{
  "arch": "tc_resnet",
  "dataset": "acted Russian speech (Dusha)",
  "time_shift_ms": 100,
  "n_mels": 80,
  "spec_augment": false,
  "targets": ["emotion"],
  "stem": "single",
  "loss": "cross_entropy",
  "beta1": 0.9,
  "beta2": 0.999,
  "batch_size": 128,
  "epochs": 77.2,
  "weight_decay": 0.1
}
Rows from block 4, named by matrix and row number. Rows with one number belong to one channel. Each number is 50 + 12 x the weight over its row's rms, rounded and kept within 0 to 99. All counts start at 0. After the name is the row's rms in percent of the matrix's.
# convs0: first width-5 conv, stride 2 (model.blocks.4.convs.0.weight, 192x160x5), inputs 0-10, a 5 kernel for each
# convs1: second width-5 conv (model.blocks.4.convs.1.weight, 192x192x5, transposed), outputs 0-10, a 5 kernel for each
convs0.33 094:55 59 59 69 63 37 49 62 68 71 43 57 77 79 70 58 42 47 46 55 43 39 57 75 66 52 64 66 75 84 28 51 58 40 38 69 55 46 65 52 38 60 55 50 60 44 41 42 58 68 39 52 46 55 62
convs1.33 093:18 37 59 60 54 39 45 38 48 41 35 42 38 59 41 43 36 38 38 43 67 57 41 63 65 33 36 30 41 68 26 46 45 56 64 50 50 26 38 32 50 62 52 48 57 39 36 39 40 44 51 42 38 37 41
convs0.34 098:50 56 48 54 47 42 34 36 26 17 43 34 53 40 28 62 68 64 53 36 54 48 36 48 27 58 50 38 34 44 57 44 45 53 68 53 37 38 61 61 50 37 53 52 42 53 41 45 40 40 60 44 47 49 39
convs1.34 109:45 60 55 43 56 74 69 53 52 47 41 46 45 38 37 46 38 46 44 46 46 54 46 36 38 47 42 55 37 33 43 53 54 44 70 32 30 43 34 44 43 50 43 55 56 35 45 35 36 42 64 49 40 51 59
convs0.35 092:50 57 53 56 27 45 32 31 26 31 47 43 28 35 58 50 58 55 44 37 74 71 61 30 55 37 33 26 57 70 49 37 47 47 42 29 68 57 37 21 51 38 49 34 40 56 72 57 46 29 54 44 62 42 44
convs1.35 093:44 67 70 54 65 54 49 72 46 47 48 39 47 48 44 43 42 60 59 52 37 27 48 46 54 29 05 47 61 54 50 32 57 67 58 60 50 53 41 51 43 43 16 41 60 42 42 50 33 40 44 49 48 43 58
convs0.36 096:33 40 45 54 49 54 50 50 57 47 76 37 42 45 30 51 50 57 35 41 33 38 31 29 41 47 40 40 50 66 17 14 31 50 46 24 26 45 63 60 34 39 51 53 70 47 51 56 54 50 57 57 50 41 48
convs1.36 098:42 49 73 48 51 53 64 52 35 21 43 19 46 47 50 60 54 59 60 60 59 33 20 28 32 36 43 35 34 55 36 60 48 44 42 40 39 43 43 49 78 52 53 38 36 47 49 52 54 58 54 46 36 43 68
convs0.37 088:57 59 53 60 58 44 69 70 82 51 42 69 55 44 58 56 68 64 58 57 37 54 55 61 66 44 58 52 45 49 10 21 42 48 44 64 59 44 46 51 30 44 55 43 36 63 64 53 67 61 59 51 48 46 35
convs1.37 096:43 61 58 40 53 50 61 59 48 47 40 42 48 68 49 58 56 50 50 51 50 24 29 67 51 48 48 58 56 46 48 43 57 57 46 38 54 48 48 47 73 69 31 38 40 56 55 55 54 56 53 46 46 50 40
convs0.38 098:48 65 49 38 17 41 63 56 56 44 57 44 41 24 65 45 58 50 63 69 57 42 47 75 81 65 65 64 71 61 36 37 40 38 42 47 56 32 33 41 52 19 30 47 42 66 61 31 14 25 64 43 53 41 36
convs1.38 092:37 50 47 57 48 65 52 73 40 50 50 22 41 56 33 53 55 49 54 51 48 42 50 46 64 34 35 42 50 58 66 35 36 55 39 46 50 50 47 41 55 52 48 54 35 48 52 49 53 54 50 56 44 39 40
convs0.39 102:45 31 29 50 46 48 56 48 42 49 33 47 55 56 35 58 54 43 53 54 68 55 58 55 34 53 51 39 47 58 39 34 30 38 44 54 39 21 40 35 61 38 50 49 56 22 28 46 65 57 49 53 46 39 32
convs1.39 101:50 50 73 86 42 37 58 55 53 66 16 20 29 62 51 68 66 61 70 72 41 37 40 40 56 33 42 61 53 68 64 37 70 62 53 64 64 56 58 52 47 33 47 37 38 68 55 58 59 61 49 72 67 63 58
convs0.40 094:57 43 33 33 46 62 64 68 66 45 55 62 40 51 34 48 43 60 42 56 39 46 28 16 26 57 46 46 40 31 50 59 42 43 59 57 52 54 52 50 57 50 30 45 58 57 57 50 42 31 37 16 20 35 46
convs1.40 096:60 53 40 50 69 36 50 54 46 73 57 28 42 51 49 48 33 45 42 49 65 43 44 18 61 41 26 18 28 58 49 40 50 48 62 48 62 31 61 52 63 51 60 43 50 47 55 52 48 51 62 53 51 43 46
convs0.41 097:44 31 47 68 56 25 15 57 69 54 19 52 55 60 52 44 51 63 49 47 41 59 54 57 53 53 51 54 84 78 56 53 38 26 04 23 10 35 62 52 36 42 69 66 49 23 38 55 67 53 42 28 45 41 37
convs1.41 105:63 49 67 61 51 36 66 56 47 29 33 28 54 25 48 42 33 44 32 54 35 43 40 54 61 56 50 34 49 43 53 51 41 54 64 58 33 44 64 44 48 44 35 52 51 38 33 40 49 38 36 37 40 52 39
convs0.42 092:23 35 39 46 35 45 37 41 38 43 37 53 68 56 54 43 51 65 72 51 31 34 45 41 44 40 59 78 75 55 39 39 29 30 28 39 35 55 50 48 46 53 57 41 45 26 36 53 51 37 77 62 48 40 27
convs1.42 098:51 33 56 35 37 65 46 49 63 47 56 42 53 39 61 43 39 37 43 49 46 35 33 41 42 43 59 54 35 37 47 37 39 55 61 43 38 58 40 59 40 46 52 57 45 31 29 45 45 50 52 57 58 68 46
convs0.43 097:39 47 46 53 57 51 58 62 76 52 36 47 69 49 57 43 44 38 58 61 44 57 44 42 47 48 49 58 61 66 43 35 22 40 52 39 50 48 37 33 48 45 37 67 49 57 67 53 54 48 54 49 67 58 65
convs1.43 097:49 51 38 45 32 46 59 51 45 28 45 54 62 41 54 45 45 48 51 55 47 35 36 35 54 43 43 46 49 38 49 32 38 28 43 49 45 39 39 51 50 40 46 42 44 39 38 42 50 52 47 36 37 44 48
convs0.44 095:58 57 44 38 33 31 37 42 70 64 37 31 27 28 52 69 67 63 54 44 60 39 30 35 62 22 26 41 66 56 39 47 31 23 62 69 74 49 55 48 65 36 47 38 30 56 67 51 44 37 54 47 48 42 42
convs1.44 104:60 54 53 63 38 38 58 55 34 44 30 27 54 53 55 55 49 55 51 50 34 24 36 42 72 26 37 33 52 63 48 51 55 70 35 51 60 39 42 41 63 47 41 42 51 41 52 53 59 42 44 35 31 41 41
convs0.45 103:34 26 31 37 31 55 55 51 57 39 51 55 50 41 36 45 43 59 78 68 53 59 52 47 29 46 52 54 68 60 31 23 27 31 54 63 62 58 41 33 39 25 36 43 40 56 48 46 40 22 42 23 35 50 55
convs1.45 105:80 47 42 49 43 52 41 37 38 51 43 48 55 47 46 48 30 29 39 48 74 37 40 45 68 43 50 37 25 62 69 40 50 62 60 43 38 35 45 31 62 52 42 46 53 45 45 40 32 43 25 40 43 38 38
convs0.46 114:25 34 45 51 59 59 53 52 64 45 40 49 46 35 56 50 42 39 40 46 38 42 39 39 42 24 06 34 47 41 26 37 35 20 25 28 44 50 54 50 37 27 43 53 58 30 42 49 58 58 45 36 59 67 59
convs1.46 105:51 30 47 35 51 19 38 49 48 33 30 28 66 44 45 48 55 56 60 51 45 53 48 42 67 57 54 35 50 50 26 46 37 40 40 45 32 39 50 57 67 36 45 49 46 41 50 52 53 46 36 47 43 64 59
convs0.47 100:51 51 51 46 51 44 51 46 71 69 64 55 45 44 43 67 52 50 64 56 66 65 46 48 55 58 47 61 67 63 41 33 49 61 45 66 66 60 53 33 40 34 67 30 43 71 78 59 60 54 48 45 37 46 54
convs1.47 109:47 46 37 49 57 61 54 54 33 35 68 56 55 56 57 46 57 50 50 50 37 43 49 36 53 37 39 50 38 63 57 35 52 57 46 57 61 52 36 31 57 54 39 37 52 49 46 37 45 52 49 48 37 39 48
convs0.48 102:47 34 45 41 32 56 46 57 33 40 53 55 31 36 53 57 46 41 56 36 49 41 40 43 48 41 44 66 74 71 57 43 40 51 68 48 52 53 55 51 67 37 63 34 38 54 51 49 28 42 56 50 56 59 53
convs1.48 099:40 46 37 49 55 37 54 57 53 58 62 33 45 55 56 50 43 52 47 47 46 48 42 48 56 50 61 62 60 59 39 39 44 54 46 37 45 55 51 39 63 51 53 37 52 50 50 51 41 43 41 58 69 62 44
convs0.49 103:46 45 46 47 48 48 49 48 48 45 56 49 51 47 50 46 41 48 44 50 60 62 58 58 58 29 32 33 37 34 48 44 46 43 46 72 70 70 70 67 41 44 42 42 43 50 53 51 53 53 47 51 51 53 54
convs1.49 052:44 48 72 57 43 55 54 41 52 32 59 44 56 60 62 35 40 61 72 53 51 61 49 73 88 39 58 38 47 60 53 81 62 25 25 48 41 33 29 26 51 52 58 67 62 39 38 49 54 48 55 41 39 36 46
convs0.50 099:54 55 39 53 32 45 58 56 67 56 65 44 48 44 52 44 58 25 44 46 46 39 57 76 55 40 61 77 35 41 25 24 49 35 28 58 56 49 50 31 80 39 53 43 45 63 41 25 31 19 61 52 51 53 41
convs1.50 096:24 46 60 37 54 56 57 47 49 35 55 25 46 65 62 54 54 62 44 55 56 31 39 48 43 70 59 51 43 41 51 46 46 34 33 49 71 66 58 55 61 54 44 36 27 63 51 59 57 59 44 66 56 63 45
convs0.51 100:58 53 56 36 47 63 64 62 59 71 73 79 56 49 35 54 39 40 48 53 58 40 33 33 39 49 37 32 53 58 36 27 25 43 57 68 69 61 54 52 57 63 63 40 72 45 46 41 40 52 54 62 57 54 44
convs1.51 098:35 47 51 48 48 51 42 50 48 45 48 39 56 56 59 54 53 50 53 51 63 64 42 43 53 61 57 57 52 38 48 46 53 37 24 44 44 63 55 39 57 67 43 34 52 53 53 56 52 47 36 41 49 75 66
convs0.52 101:55 51 54 40 40 52 53 72 73 65 45 39 33 35 45 36 44 39 47 54 48 61 55 41 52 47 56 52 33 24 19 37 44 50 44 42 32 40 26 50 25 33 64 59 56 60 39 46 29 28 39 38 51 50 36
convs1.52 105:59 41 39 48 40 46 29 42 52 40 44 43 49 44 46 62 63 49 65 60 38 25 25 31 28 48 47 33 39 25 67 32 48 41 64 46 58 66 55 47 68 70 49 38 25 69 65 60 52 66 68 63 47 50 55
convs0.53 106:50 65 64 40 64 31 43 52 64 61 46 34 47 41 51 56 59 54 51 51 65 62 54 67 69 57 58 60 67 68 57 46 40 49 59 66 69 41 38 58 63 57 60 67 49 69 66 37 36 50 40 32 34 55 48
convs1.53 109:47 48 46 46 39 48 22 52 25 38 61 51 49 44 34 56 57 34 47 36 42 39 44 51 58 39 46 40 38 47 61 33 45 51 19 51 49 62 41 41 56 22 28 44 43 58 47 46 38 47 53 35 42 52 43
convs0.54 093:27 51 54 21 55 56 68 54 46 50 56 60 44 69 43 61 49 50 48 43 25 35 53 71 59 34 47 49 39 56 51 47 59 71 59 30 40 51 42 59 53 54 45 31 71 29 65 48 10 55 32 31 45 53 48
convs1.54 098:31 30 45 59 46 38 38 70 31 52 49 44 39 47 54 38 52 40 53 37 49 64 51 50 44 50 44 73 54 50 45 37 23 52 30 64 42 51 55 57 45 65 47 59 55 46 50 49 53 56 45 65 43 55 57
convs0.55 099:44 47 59 53 43 59 54 47 39 51 61 53 41 47 54 36 33 47 49 41 53 42 47 28 44 48 41 27 19 41 32 41 56 50 55 45 49 56 52 41 60 29 16 28 48 43 66 64 58 50 49 58 52 39 46
convs1.55 099:45 60 44 37 23 65 49 29 42 54 42 50 30 41 57 39 66 37 44 48 41 44 35 44 52 44 49 55 45 30 48 53 51 48 75 60 54 40 48 62 54 59 48 48 68 46 43 49 49 49 44 40 52 51 58
convs0.56 104:54 45 55 49 55 70 41 43 26 45 51 40 47 38 51 51 42 49 44 53 39 46 44 62 62 63 62 47 56 45 45 27 33 55 46 53 54 70 41 48 52 45 45 47 60 34 41 62 57 68 52 44 56 52 58
convs1.56 104:48 30 57 52 58 39 37 36 40 38 50 44 41 40 50 48 51 58 62 49 47 54 34 48 56 31 53 54 45 61 52 56 33 56 45 39 40 42 45 58 71 36 47 47 57 54 52 51 53 56 48 50 52 62 44
convs0.57 109:51 31 30 31 52 49 52 40 26 33 50 44 33 35 30 37 45 46 50 44 55 46 38 45 55 43 49 55 79 76 64 56 54 59 69 32 33 57 57 61 55 43 48 42 41 44 32 39 35 37 26 26 31 36 41
convs1.57 105:64 54 38 38 42 42 32 28 30 43 45 35 62 51 46 48 41 49 47 57 36 48 60 76 75 41 44 49 61 74 65 51 38 39 58 38 50 50 62 35 54 50 64 59 54 51 54 52 53 46 45 47 47 39 44
convs0.58 081:58 53 63 60 47 70 47 43 51 66 37 37 52 52 68 37 30 32 47 43 44 50 48 43 50 28 33 47 53 64 41 41 39 34 47 65 31 21 49 58 41 72 67 65 73 39 42 51 55 60 49 48 49 46 37
convs1.58 086:71 42 48 33 53 51 55 52 59 51 36 48 67 62 53 52 37 54 50 50 60 54 66 65 70 35 41 49 59 50 60 53 63 37 37 34 50 58 49 49 60 43 42 39 54 54 55 53 53 51 62 60 46 38 48
convs0.59 091:52 46 45 40 44 52 49 40 53 53 58 59 65 40 43 50 48 55 54 46 54 46 49 40 47 46 35 36 44 52 49 46 48 56 57 69 60 59 63 53 54 46 68 51 52 59 64 47 44 43 55 46 38 55 55
convs1.59 103:31 50 56 53 43 56 36 48 69 68 67 50 30 50 47 58 66 52 60 49 61 43 41 50 53 34 35 45 54 56 51 55 43 46 44 56 45 55 48 35 43 50 39 29 45 47 54 55 50 47 33 47 43 41 48
convs0.60 105:38 37 39 30 44 60 45 39 23 29 28 32 35 36 38 58 54 43 37 40 73 52 51 56 49 50 43 34 38 49 48 54 31 28 33 41 39 39 41 54 59 59 27 19 43 19 17 31 23 32 48 64 46 42 42
convs1.60 103:47 50 54 62 49 72 78 57 50 34 37 37 36 46 53 60 59 69 60 66 66 71 53 51 52 33 64 48 48 57 45 57 53 50 62 42 47 64 51 49 41 60 71 49 39 56 62 56 55 65 69 60 52 64 68
convs0.61 102:39 36 29 45 48 42 53 41 33 55 52 57 46 15 59 43 41 50 53 42 29 58 39 38 44 53 39 41 52 35 65 59 53 43 43 52 32 27 24 28 30 44 24 28 58 42 43 40 38 48 54 64 50 43 39
convs1.61 103:58 54 39 50 37 80 60 54 44 59 47 55 34 54 52 60 52 52 50 67 46 54 59 42 36 56 58 57 53 43 49 45 55 50 36 42 55 37 53 43 48 50 68 45 32 63 57 56 61 61 55 51 59 43 56
convs0.62 107:46 34 48 56 46 62 52 55 54 46 65 53 55 54 19 54 44 55 42 44 54 47 50 41 48 27 52 39 51 16 33 45 73 81 53 46 44 60 57 61 50 45 44 60 45 36 35 45 45 35 57 55 52 62 57
convs1.62 105:35 22 46 60 42 48 57 41 50 56 32 49 38 59 62 57 54 50 59 53 62 38 53 52 64 40 39 47 40 50 42 34 38 58 81 52 45 63 59 43 57 57 45 61 65 52 52 55 54 58 40 54 39 46 56
convs0.63 103:53 51 48 42 39 54 48 39 41 54 25 34 20 22 45 66 43 50 40 51 34 43 58 53 44 37 60 25 41 40 60 58 52 49 38 67 62 55 37 40 54 16 43 24 27 47 49 36 33 49 45 36 54 50 31
convs1.63 107:63 40 57 50 56 48 66 63 40 29 41 51 60 43 38 57 65 59 61 61 47 58 42 48 53 56 40 25 35 25 50 42 59 56 47 49 63 52 51 59 41 51 45 54 57 54 58 57 61 52 44 65 63 36 16
convs0.64 101:50 58 67 63 54 37 46 63 24 49 60 44 52 73 60 58 54 51 50 54 58 42 51 42 56 44 28 54 40 52 46 48 63 61 70 56 70 80 56 65 27 37 73 39 42 59 60 67 65 65 55 59 55 34 41
convs1.64 102:73 49 47 59 52 63 49 42 43 52 48 51 35 51 73 46 44 40 54 59 51 35 32 66 80 42 41 64 61 76 41 55 49 63 66 32 49 61 62 57 53 28 43 55 44 48 47 52 50 51 63 55 54 65 41
convs0.65 114:74 60 51 43 42 62 61 42 41 25 68 49 46 45 51 46 59 57 73 60 50 61 52 49 48 74 61 36 56 60 35 35 37 53 32 50 52 43 30 33 49 64 59 46 45 58 42 44 47 43 66 52 50 25 27
convs1.65 110:65 42 46 57 59 63 74 40 32 46 43 40 30 53 74 37 54 62 59 63 56 48 24 54 37 49 35 27 39 37 56 70 55 29 55 57 58 44 42 65 61 60 57 45 70 49 47 52 49 63 74 59 40 60 39
convs0.66 096:43 40 53 47 46 49 45 42 47 64 43 35 45 50 68 46 32 25 16 45 41 36 51 65 40 52 37 62 66 54 38 51 28 49 49 54 44 43 13 37 63 27 62 63 81 48 31 33 44 49 66 49 38 45 51
convs1.66 107:43 40 31 56 72 33 52 51 48 36 28 16 38 46 55 36 40 40 45 52 51 53 52 33 45 31 42 47 43 37 41 45 39 59 62 44 52 48 51 55 53 47 59 28 54 48 36 44 44 44 44 50 41 64 64
convs0.67 092:29 31 54 35 35 47 50 51 26 41 41 47 45 46 54 36 43 28 28 33 62 48 40 47 58 37 26 26 36 40 38 31 51 55 58 51 46 68 67 60 31 23 44 40 62 35 25 45 47 41 46 49 47 48 62
convs1.67 105:49 44 35 41 60 70 43 26 45 41 45 43 30 34 51 46 53 53 51 45 58 64 52 56 56 36 53 44 54 58 42 34 39 53 62 60 43 59 53 58 50 59 60 51 53 52 47 51 50 54 55 59 55 45 52
convs0.68 103:51 40 36 26 34 52 53 44 39 45 52 09 51 60 42 69 37 36 45 48 47 41 49 50 57 34 29 46 42 53 62 74 35 62 62 47 44 29 16 31 18 39 19 17 63 59 50 36 31 37 38 41 52 60 57
convs1.68 102:34 27 29 64 60 52 58 71 58 39 60 47 52 57 32 65 63 55 59 54 47 33 43 52 44 47 54 40 62 81 30 31 59 53 28 34 63 63 49 50 30 45 27 52 49 55 56 55 54 67 49 54 57 50 35
convs0.69 112:47 51 51 45 39 36 54 40 51 63 60 55 37 37 56 45 41 57 55 56 52 51 51 54 41 38 40 34 31 42 50 47 32 32 41 54 52 45 36 40 20 38 39 70 75 57 57 51 50 46 36 49 55 64 58
convs1.69 108:31 60 59 53 41 57 58 60 47 32 54 48 65 59 74 33 43 53 59 73 52 49 57 47 54 38 49 57 50 55 48 57 51 60 55 54 58 59 49 50 50 50 57 50 51 50 39 55 55 57 45 70 65 40 55
convs0.70 088:55 58 59 45 57 53 54 60 39 52 46 35 41 60 57 53 60 52 35 48 47 58 54 41 27 35 40 23 37 48 49 46 48 53 54 64 59 64 51 47 69 57 63 43 55 52 46 38 46 63 40 43 55 56 44
convs1.70 090:67 40 46 54 46 67 55 57 56 45 32 40 44 31 38 45 56 43 60 55 47 50 13 22 34 49 40 46 32 37 69 38 56 60 62 65 62 55 53 58 39 49 41 26 57 51 49 52 53 61 66 63 71 65 50
convs0.71 095:55 55 65 62 60 58 56 67 56 61 57 46 57 59 38 71 67 67 72 65 58 62 62 58 44 29 15 27 33 44 59 57 48 46 40 65 73 62 52 54 43 25 38 52 57 56 56 67 68 66 47 54 60 64 71
convs1.71 097:31 55 54 35 55 78 69 48 31 41 44 37 28 38 56 48 62 60 65 61 48 28 46 56 54 46 51 55 60 72 25 49 49 46 69 55 52 49 47 67 45 46 35 56 52 58 54 58 50 60 69 62 51 55 51
convs0.72 095:46 34 34 37 35 30 33 45 53 76 49 25 31 36 42 69 49 45 39 44 44 38 38 31 40 45 61 37 32 34 43 50 52 45 40 52 51 41 37 33 48 55 59 43 61 52 48 28 32 36 61 53 49 67 55
convs1.72 095:26 51 52 54 65 54 55 56 51 37 47 60 51 64 38 63 57 54 62 55 51 32 48 54 52 64 67 33 58 48 35 46 49 60 56 48 52 38 54 46 46 44 37 46 47 57 60 52 56 51 55 60 61 44 13
convs0.73 098:49 52 51 57 55 48 58 44 51 41 41 63 47 19 48 34 30 49 61 53 47 58 63 42 52 80 43 33 35 47 54 70 56 48 47 33 32 42 42 49 52 60 25 45 19 58 33 49 52 55 55 28 36 48 54
convs1.73 108:55 29 57 51 43 42 47 53 39 30 44 48 65 50 65 48 51 67 72 61 42 53 52 46 62 57 54 35 48 56 61 60 57 44 71 33 45 40 47 46 50 22 52 30 38 62 60 60 63 50 53 58 48 39 44
convs0.74 107:56 43 53 63 54 43 47 54 65 58 54 70 50 49 62 38 34 40 36 25 43 41 54 35 33 34 30 49 65 56 63 63 58 50 49 49 52 48 44 38 48 45 61 50 38 36 47 51 53 49 33 56 63 59 48
convs1.74 104:55 33 50 65 56 55 50 55 37 37 40 39 64 62 61 43 51 57 67 61 49 62 39 55 71 61 60 42 64 73 47 44 32 56 76 45 43 27 53 49 50 49 40 48 56 40 56 62 57 62 56 39 51 39 28
convs0.75 096:60 39 41 47 60 78 60 78 73 58 41 40 40 28 47 55 45 52 53 52 44 37 48 37 35 71 45 41 48 43 49 57 75 78 66 56 62 44 37 54 37 24 43 59 33 66 44 56 57 59 52 60 55 59 55
convs1.75 106:70 51 32 09 24 60 55 37 42 66 42 39 53 55 58 48 41 49 43 58 23 31 48 60 63 36 40 51 52 59 15 39 40 39 35 39 38 45 51 44 41 19 50 62 46 41 52 51 46 38 61 35 35 53 55
convs0.76 095:67 54 50 35 46 60 56 51 33 30 49 23 44 49 35 44 47 64 63 60 46 42 52 55 52 42 59 38 29 30 45 61 62 69 68 53 54 62 54 64 47 50 61 47 39 54 43 53 42 50 55 61 54 65 47
convs1.76 102:58 44 65 71 75 43 54 53 32 44 48 47 36 53 54 59 57 55 60 59 43 54 70 53 68 42 35 45 56 65 52 35 26 95 68 52 68 45 42 54 57 56 46 55 49 51 57 59 52 59 75 50 55 36 51
convs0.77 107:58 67 52 19 44 65 63 52 38 45 33 23 48 60 39 34 57 50 43 60 38 22 48 75 53 73 64 57 54 47 57 39 51 59 36 52 58 53 48 58 58 59 33 24 34 58 62 47 12 52 48 49 38 33 37
convs1.77 093:50 41 56 54 56 61 63 65 41 56 69 60 38 42 38 36 45 45 42 49 42 59 41 38 47 62 37 56 59 60 50 47 56 34 42 67 44 54 54 50 45 63 53 59 72 38 41 46 37 44 64 49 49 44 60
convs0.78 100:62 68 58 45 40 64 57 52 31 31 52 32 40 33 39 52 41 30 33 32 33 43 59 48 36 71 66 48 39 41 44 34 31 42 41 69 72 51 46 42 21 38 40 36 74 56 57 52 48 37 81 81 63 47 64
convs1.78 104:58 58 52 52 51 66 57 52 32 43 42 38 23 35 56 60 68 69 63 55 53 43 39 57 46 75 48 41 36 39 77 61 65 52 51 54 66 58 43 43 40 57 52 32 73 57 54 50 53 55 47 53 30 16 31
convs0.79 099:54 29 40 66 53 58 65 51 53 45 41 53 53 13 26 45 57 38 68 59 23 43 63 41 49 42 33 40 42 40 33 47 45 64 56 46 40 51 70 59 38 28 42 41 56 40 09 61 71 51 31 23 46 35 49
convs1.79 087:41 34 53 50 33 64 68 40 46 48 30 45 43 36 36 61 55 55 39 58 45 37 31 57 59 46 63 64 58 50 31 56 48 35 42 66 66 54 67 64 34 44 36 49 56 53 42 55 48 49 62 73 56 58 73
convs0.80 102:55 54 41 40 35 44 39 55 59 29 75 86 64 66 49 62 51 52 48 39 70 52 54 56 50 43 46 57 22 35 58 57 37 45 34 42 43 37 35 42 42 39 53 66 55 60 62 43 43 37 55 54 57 52 41
convs1.80 108:38 48 46 40 33 37 43 36 50 64 35 31 40 60 61 53 53 63 70 52 53 33 37 42 43 72 47 55 45 47 41 51 51 47 52 39 57 47 41 46 53 39 39 38 49 50 52 61 62 65 64 52 48 61 67
convs0.81 099:38 39 48 29 43 44 36 61 41 52 35 25 40 62 72 54 55 57 65 52 54 57 74 68 56 47 39 50 43 42 59 69 55 55 49 54 48 43 27 47 19 58 34 80 68 61 59 53 37 44 49 52 55 66 45
convs1.81 096:78 54 28 40 47 50 39 30 51 66 58 47 59 51 42 41 61 55 63 58 49 47 53 51 54 38 26 42 59 64 64 35 45 44 48 43 51 44 46 45 49 59 46 64 23 43 58 50 50 43 38 47 46 46 54
convs0.82 090:49 55 59 52 40 41 42 58 63 62 40 57 39 41 44 43 34 43 45 43 34 47 51 38 36 37 61 67 77 58 38 37 65 58 53 50 62 68 46 25 21 32 39 63 55 42 54 61 54 36 33 59 66 59 59
convs1.82 101:40 47 49 39 33 27 52 51 38 41 51 33 40 40 22 63 63 69 64 62 60 59 48 56 55 64 52 55 60 52 39 58 47 58 44 54 45 62 57 55 78 63 42 34 33 64 58 63 65 61 60 63 43 36 49
convs0.83 098:51 50 48 60 53 60 67 55 64 73 40 50 37 60 74 48 42 65 53 54 47 60 57 61 44 51 55 49 36 32 55 44 40 56 78 69 71 52 58 43 19 55 80 86 88 34 34 50 48 55 45 43 69 69 69
convs1.83 092:59 55 52 47 58 34 47 48 74 37 37 38 56 61 65 46 59 52 64 60 29 59 41 58 71 56 56 20 58 55 36 34 50 51 43 53 33 36 30 42 65 46 50 49 52 49 50 53 55 53 41 45 46 44 30
convs0.84 095:28 52 57 47 31 54 39 57 53 54 31 04 32 62 67 51 49 41 47 32 35 36 29 51 69 58 56 59 49 50 57 58 56 45 57 35 65 63 51 47 42 62 62 45 45 36 65 62 27 32 44 39 49 54 55
convs1.84 090:49 59 66 54 48 43 41 50 35 56 50 13 53 50 55 35 69 52 59 48 35 24 19 26 46 54 45 35 49 62 57 47 55 52 43 79 63 66 60 49 50 45 10 46 54 49 60 65 66 65 71 49 57 57 69
convs0.85 097:56 48 42 52 33 50 54 53 60 52 55 36 38 43 33 60 48 51 26 52 60 36 39 53 20 36 53 54 52 52 23 33 42 62 50 55 46 34 50 41 57 42 62 74 35 41 34 54 59 41 45 56 59 64 45
convs1.85 098:10 44 54 60 56 52 57 42 18 40 45 13 46 58 61 48 45 47 47 44 56 40 30 30 42 43 32 28 35 58 19 47 44 51 49 40 41 35 39 23 64 54 42 17 32 44 40 40 44 45 52 47 16 16 23
convs0.86 092:43 47 45 39 60 39 31 43 52 60 49 37 42 38 49 36 40 51 53 59 53 53 45 36 33 30 50 52 35 52 60 62 43 44 38 49 50 46 37 30 61 46 37 58 19 44 48 45 51 58 59 48 53 59 64
convs1.86 097:43 37 38 53 57 59 55 54 45 33 28 37 59 53 56 51 57 56 66 58 39 37 32 36 56 52 64 34 49 53 43 45 73 53 58 56 58 54 54 56 62 38 27 19 23 61 59 60 55 58 50 66 57 42 53
convs0.87 106:44 56 55 54 44 35 38 48 76 87 42 28 60 59 48 48 55 57 47 23 67 61 52 50 58 53 51 51 55 47 45 58 64 64 81 70 67 59 46 47 44 39 60 66 48 52 51 49 37 37 46 46 43 43 34
convs1.87 109:65 46 44 49 50 28 33 33 56 49 48 38 51 50 45 55 55 53 51 41 61 41 44 48 42 58 27 35 54 37 53 46 62 54 54 46 51 48 49 47 64 62 42 48 38 49 52 49 39 52 56 52 45 44 39
convs0.88 090:66 56 53 63 39 52 38 48 60 38 31 49 45 56 48 62 34 30 39 44 50 57 64 42 60 65 54 58 52 52 47 62 52 37 46 60 40 45 56 55 76 50 65 59 58 47 48 58 61 26 46 60 60 55 49
convs1.88 093:44 45 55 70 36 55 48 47 40 45 74 39 48 43 56 36 54 47 32 49 26 35 36 44 58 43 41 48 47 59 45 54 49 45 45 57 57 60 58 51 60 51 58 58 52 50 52 47 56 54 46 50 61 59 56
convs0.89 099:60 39 47 58 55 57 77 56 44 56 51 52 54 54 53 40 38 56 62 67 63 57 43 34 27 36 61 40 40 45 47 62 54 55 57 39 35 41 61 53 49 56 57 27 38 46 39 63 67 42 35 70 49 39 39
convs1.89 104:52 42 38 48 13 73 61 36 47 57 31 34 37 31 41 63 43 49 35 55 52 50 35 49 49 36 65 54 48 46 16 51 51 47 33 54 63 46 55 63 45 43 23 48 52 54 56 52 56 50 53 59 41 59 66
convs0.90 102:51 56 54 57 57 48 48 50 52 53 59 53 49 61 63 74 55 48 46 45 52 49 54 57 54 43 29 29 32 31 68 62 64 60 57 47 51 56 49 44 16 47 29 51 24 48 50 47 50 53 45 44 47 59 53
convs1.90 105:32 32 46 67 50 44 44 43 49 43 59 55 46 53 80 65 48 41 37 44 70 45 41 52 41 32 48 49 39 39 43 62 40 50 74 40 44 25 32 29 70 48 53 46 31 49 61 44 45 32 36 41 46 46 42
convs0.91 096:46 35 41 55 50 73 61 41 27 41 56 42 32 43 45 57 46 42 28 50 50 56 47 36 49 40 32 36 57 46 56 41 48 52 56 21 38 60 74 65 45 27 32 60 65 44 29 51 56 39 35 18 31 42 54
convs1.91 103:33 34 64 58 53 42 40 39 35 47 39 39 60 59 68 46 45 47 51 44 51 46 46 64 34 49 42 47 72 34 47 39 45 53 77 24 27 38 45 57 72 55 37 44 13 47 46 48 48 46 27 40 29 34 51
convs0.92 099:49 41 56 54 55 51 56 49 70 75 45 51 41 55 63 63 52 42 43 36 29 32 61 69 52 46 59 44 26 36 60 33 47 44 61 49 32 40 46 31 36 68 57 64 60 51 65 41 41 44 38 61 63 48 52
convs1.92 108:52 49 49 37 39 42 36 69 58 80 71 59 37 29 43 38 56 58 49 52 44 56 44 39 42 38 42 51 31 37 71 44 44 67 68 65 53 42 42 46 65 52 44 55 35 44 46 45 38 41 76 39 44 43 42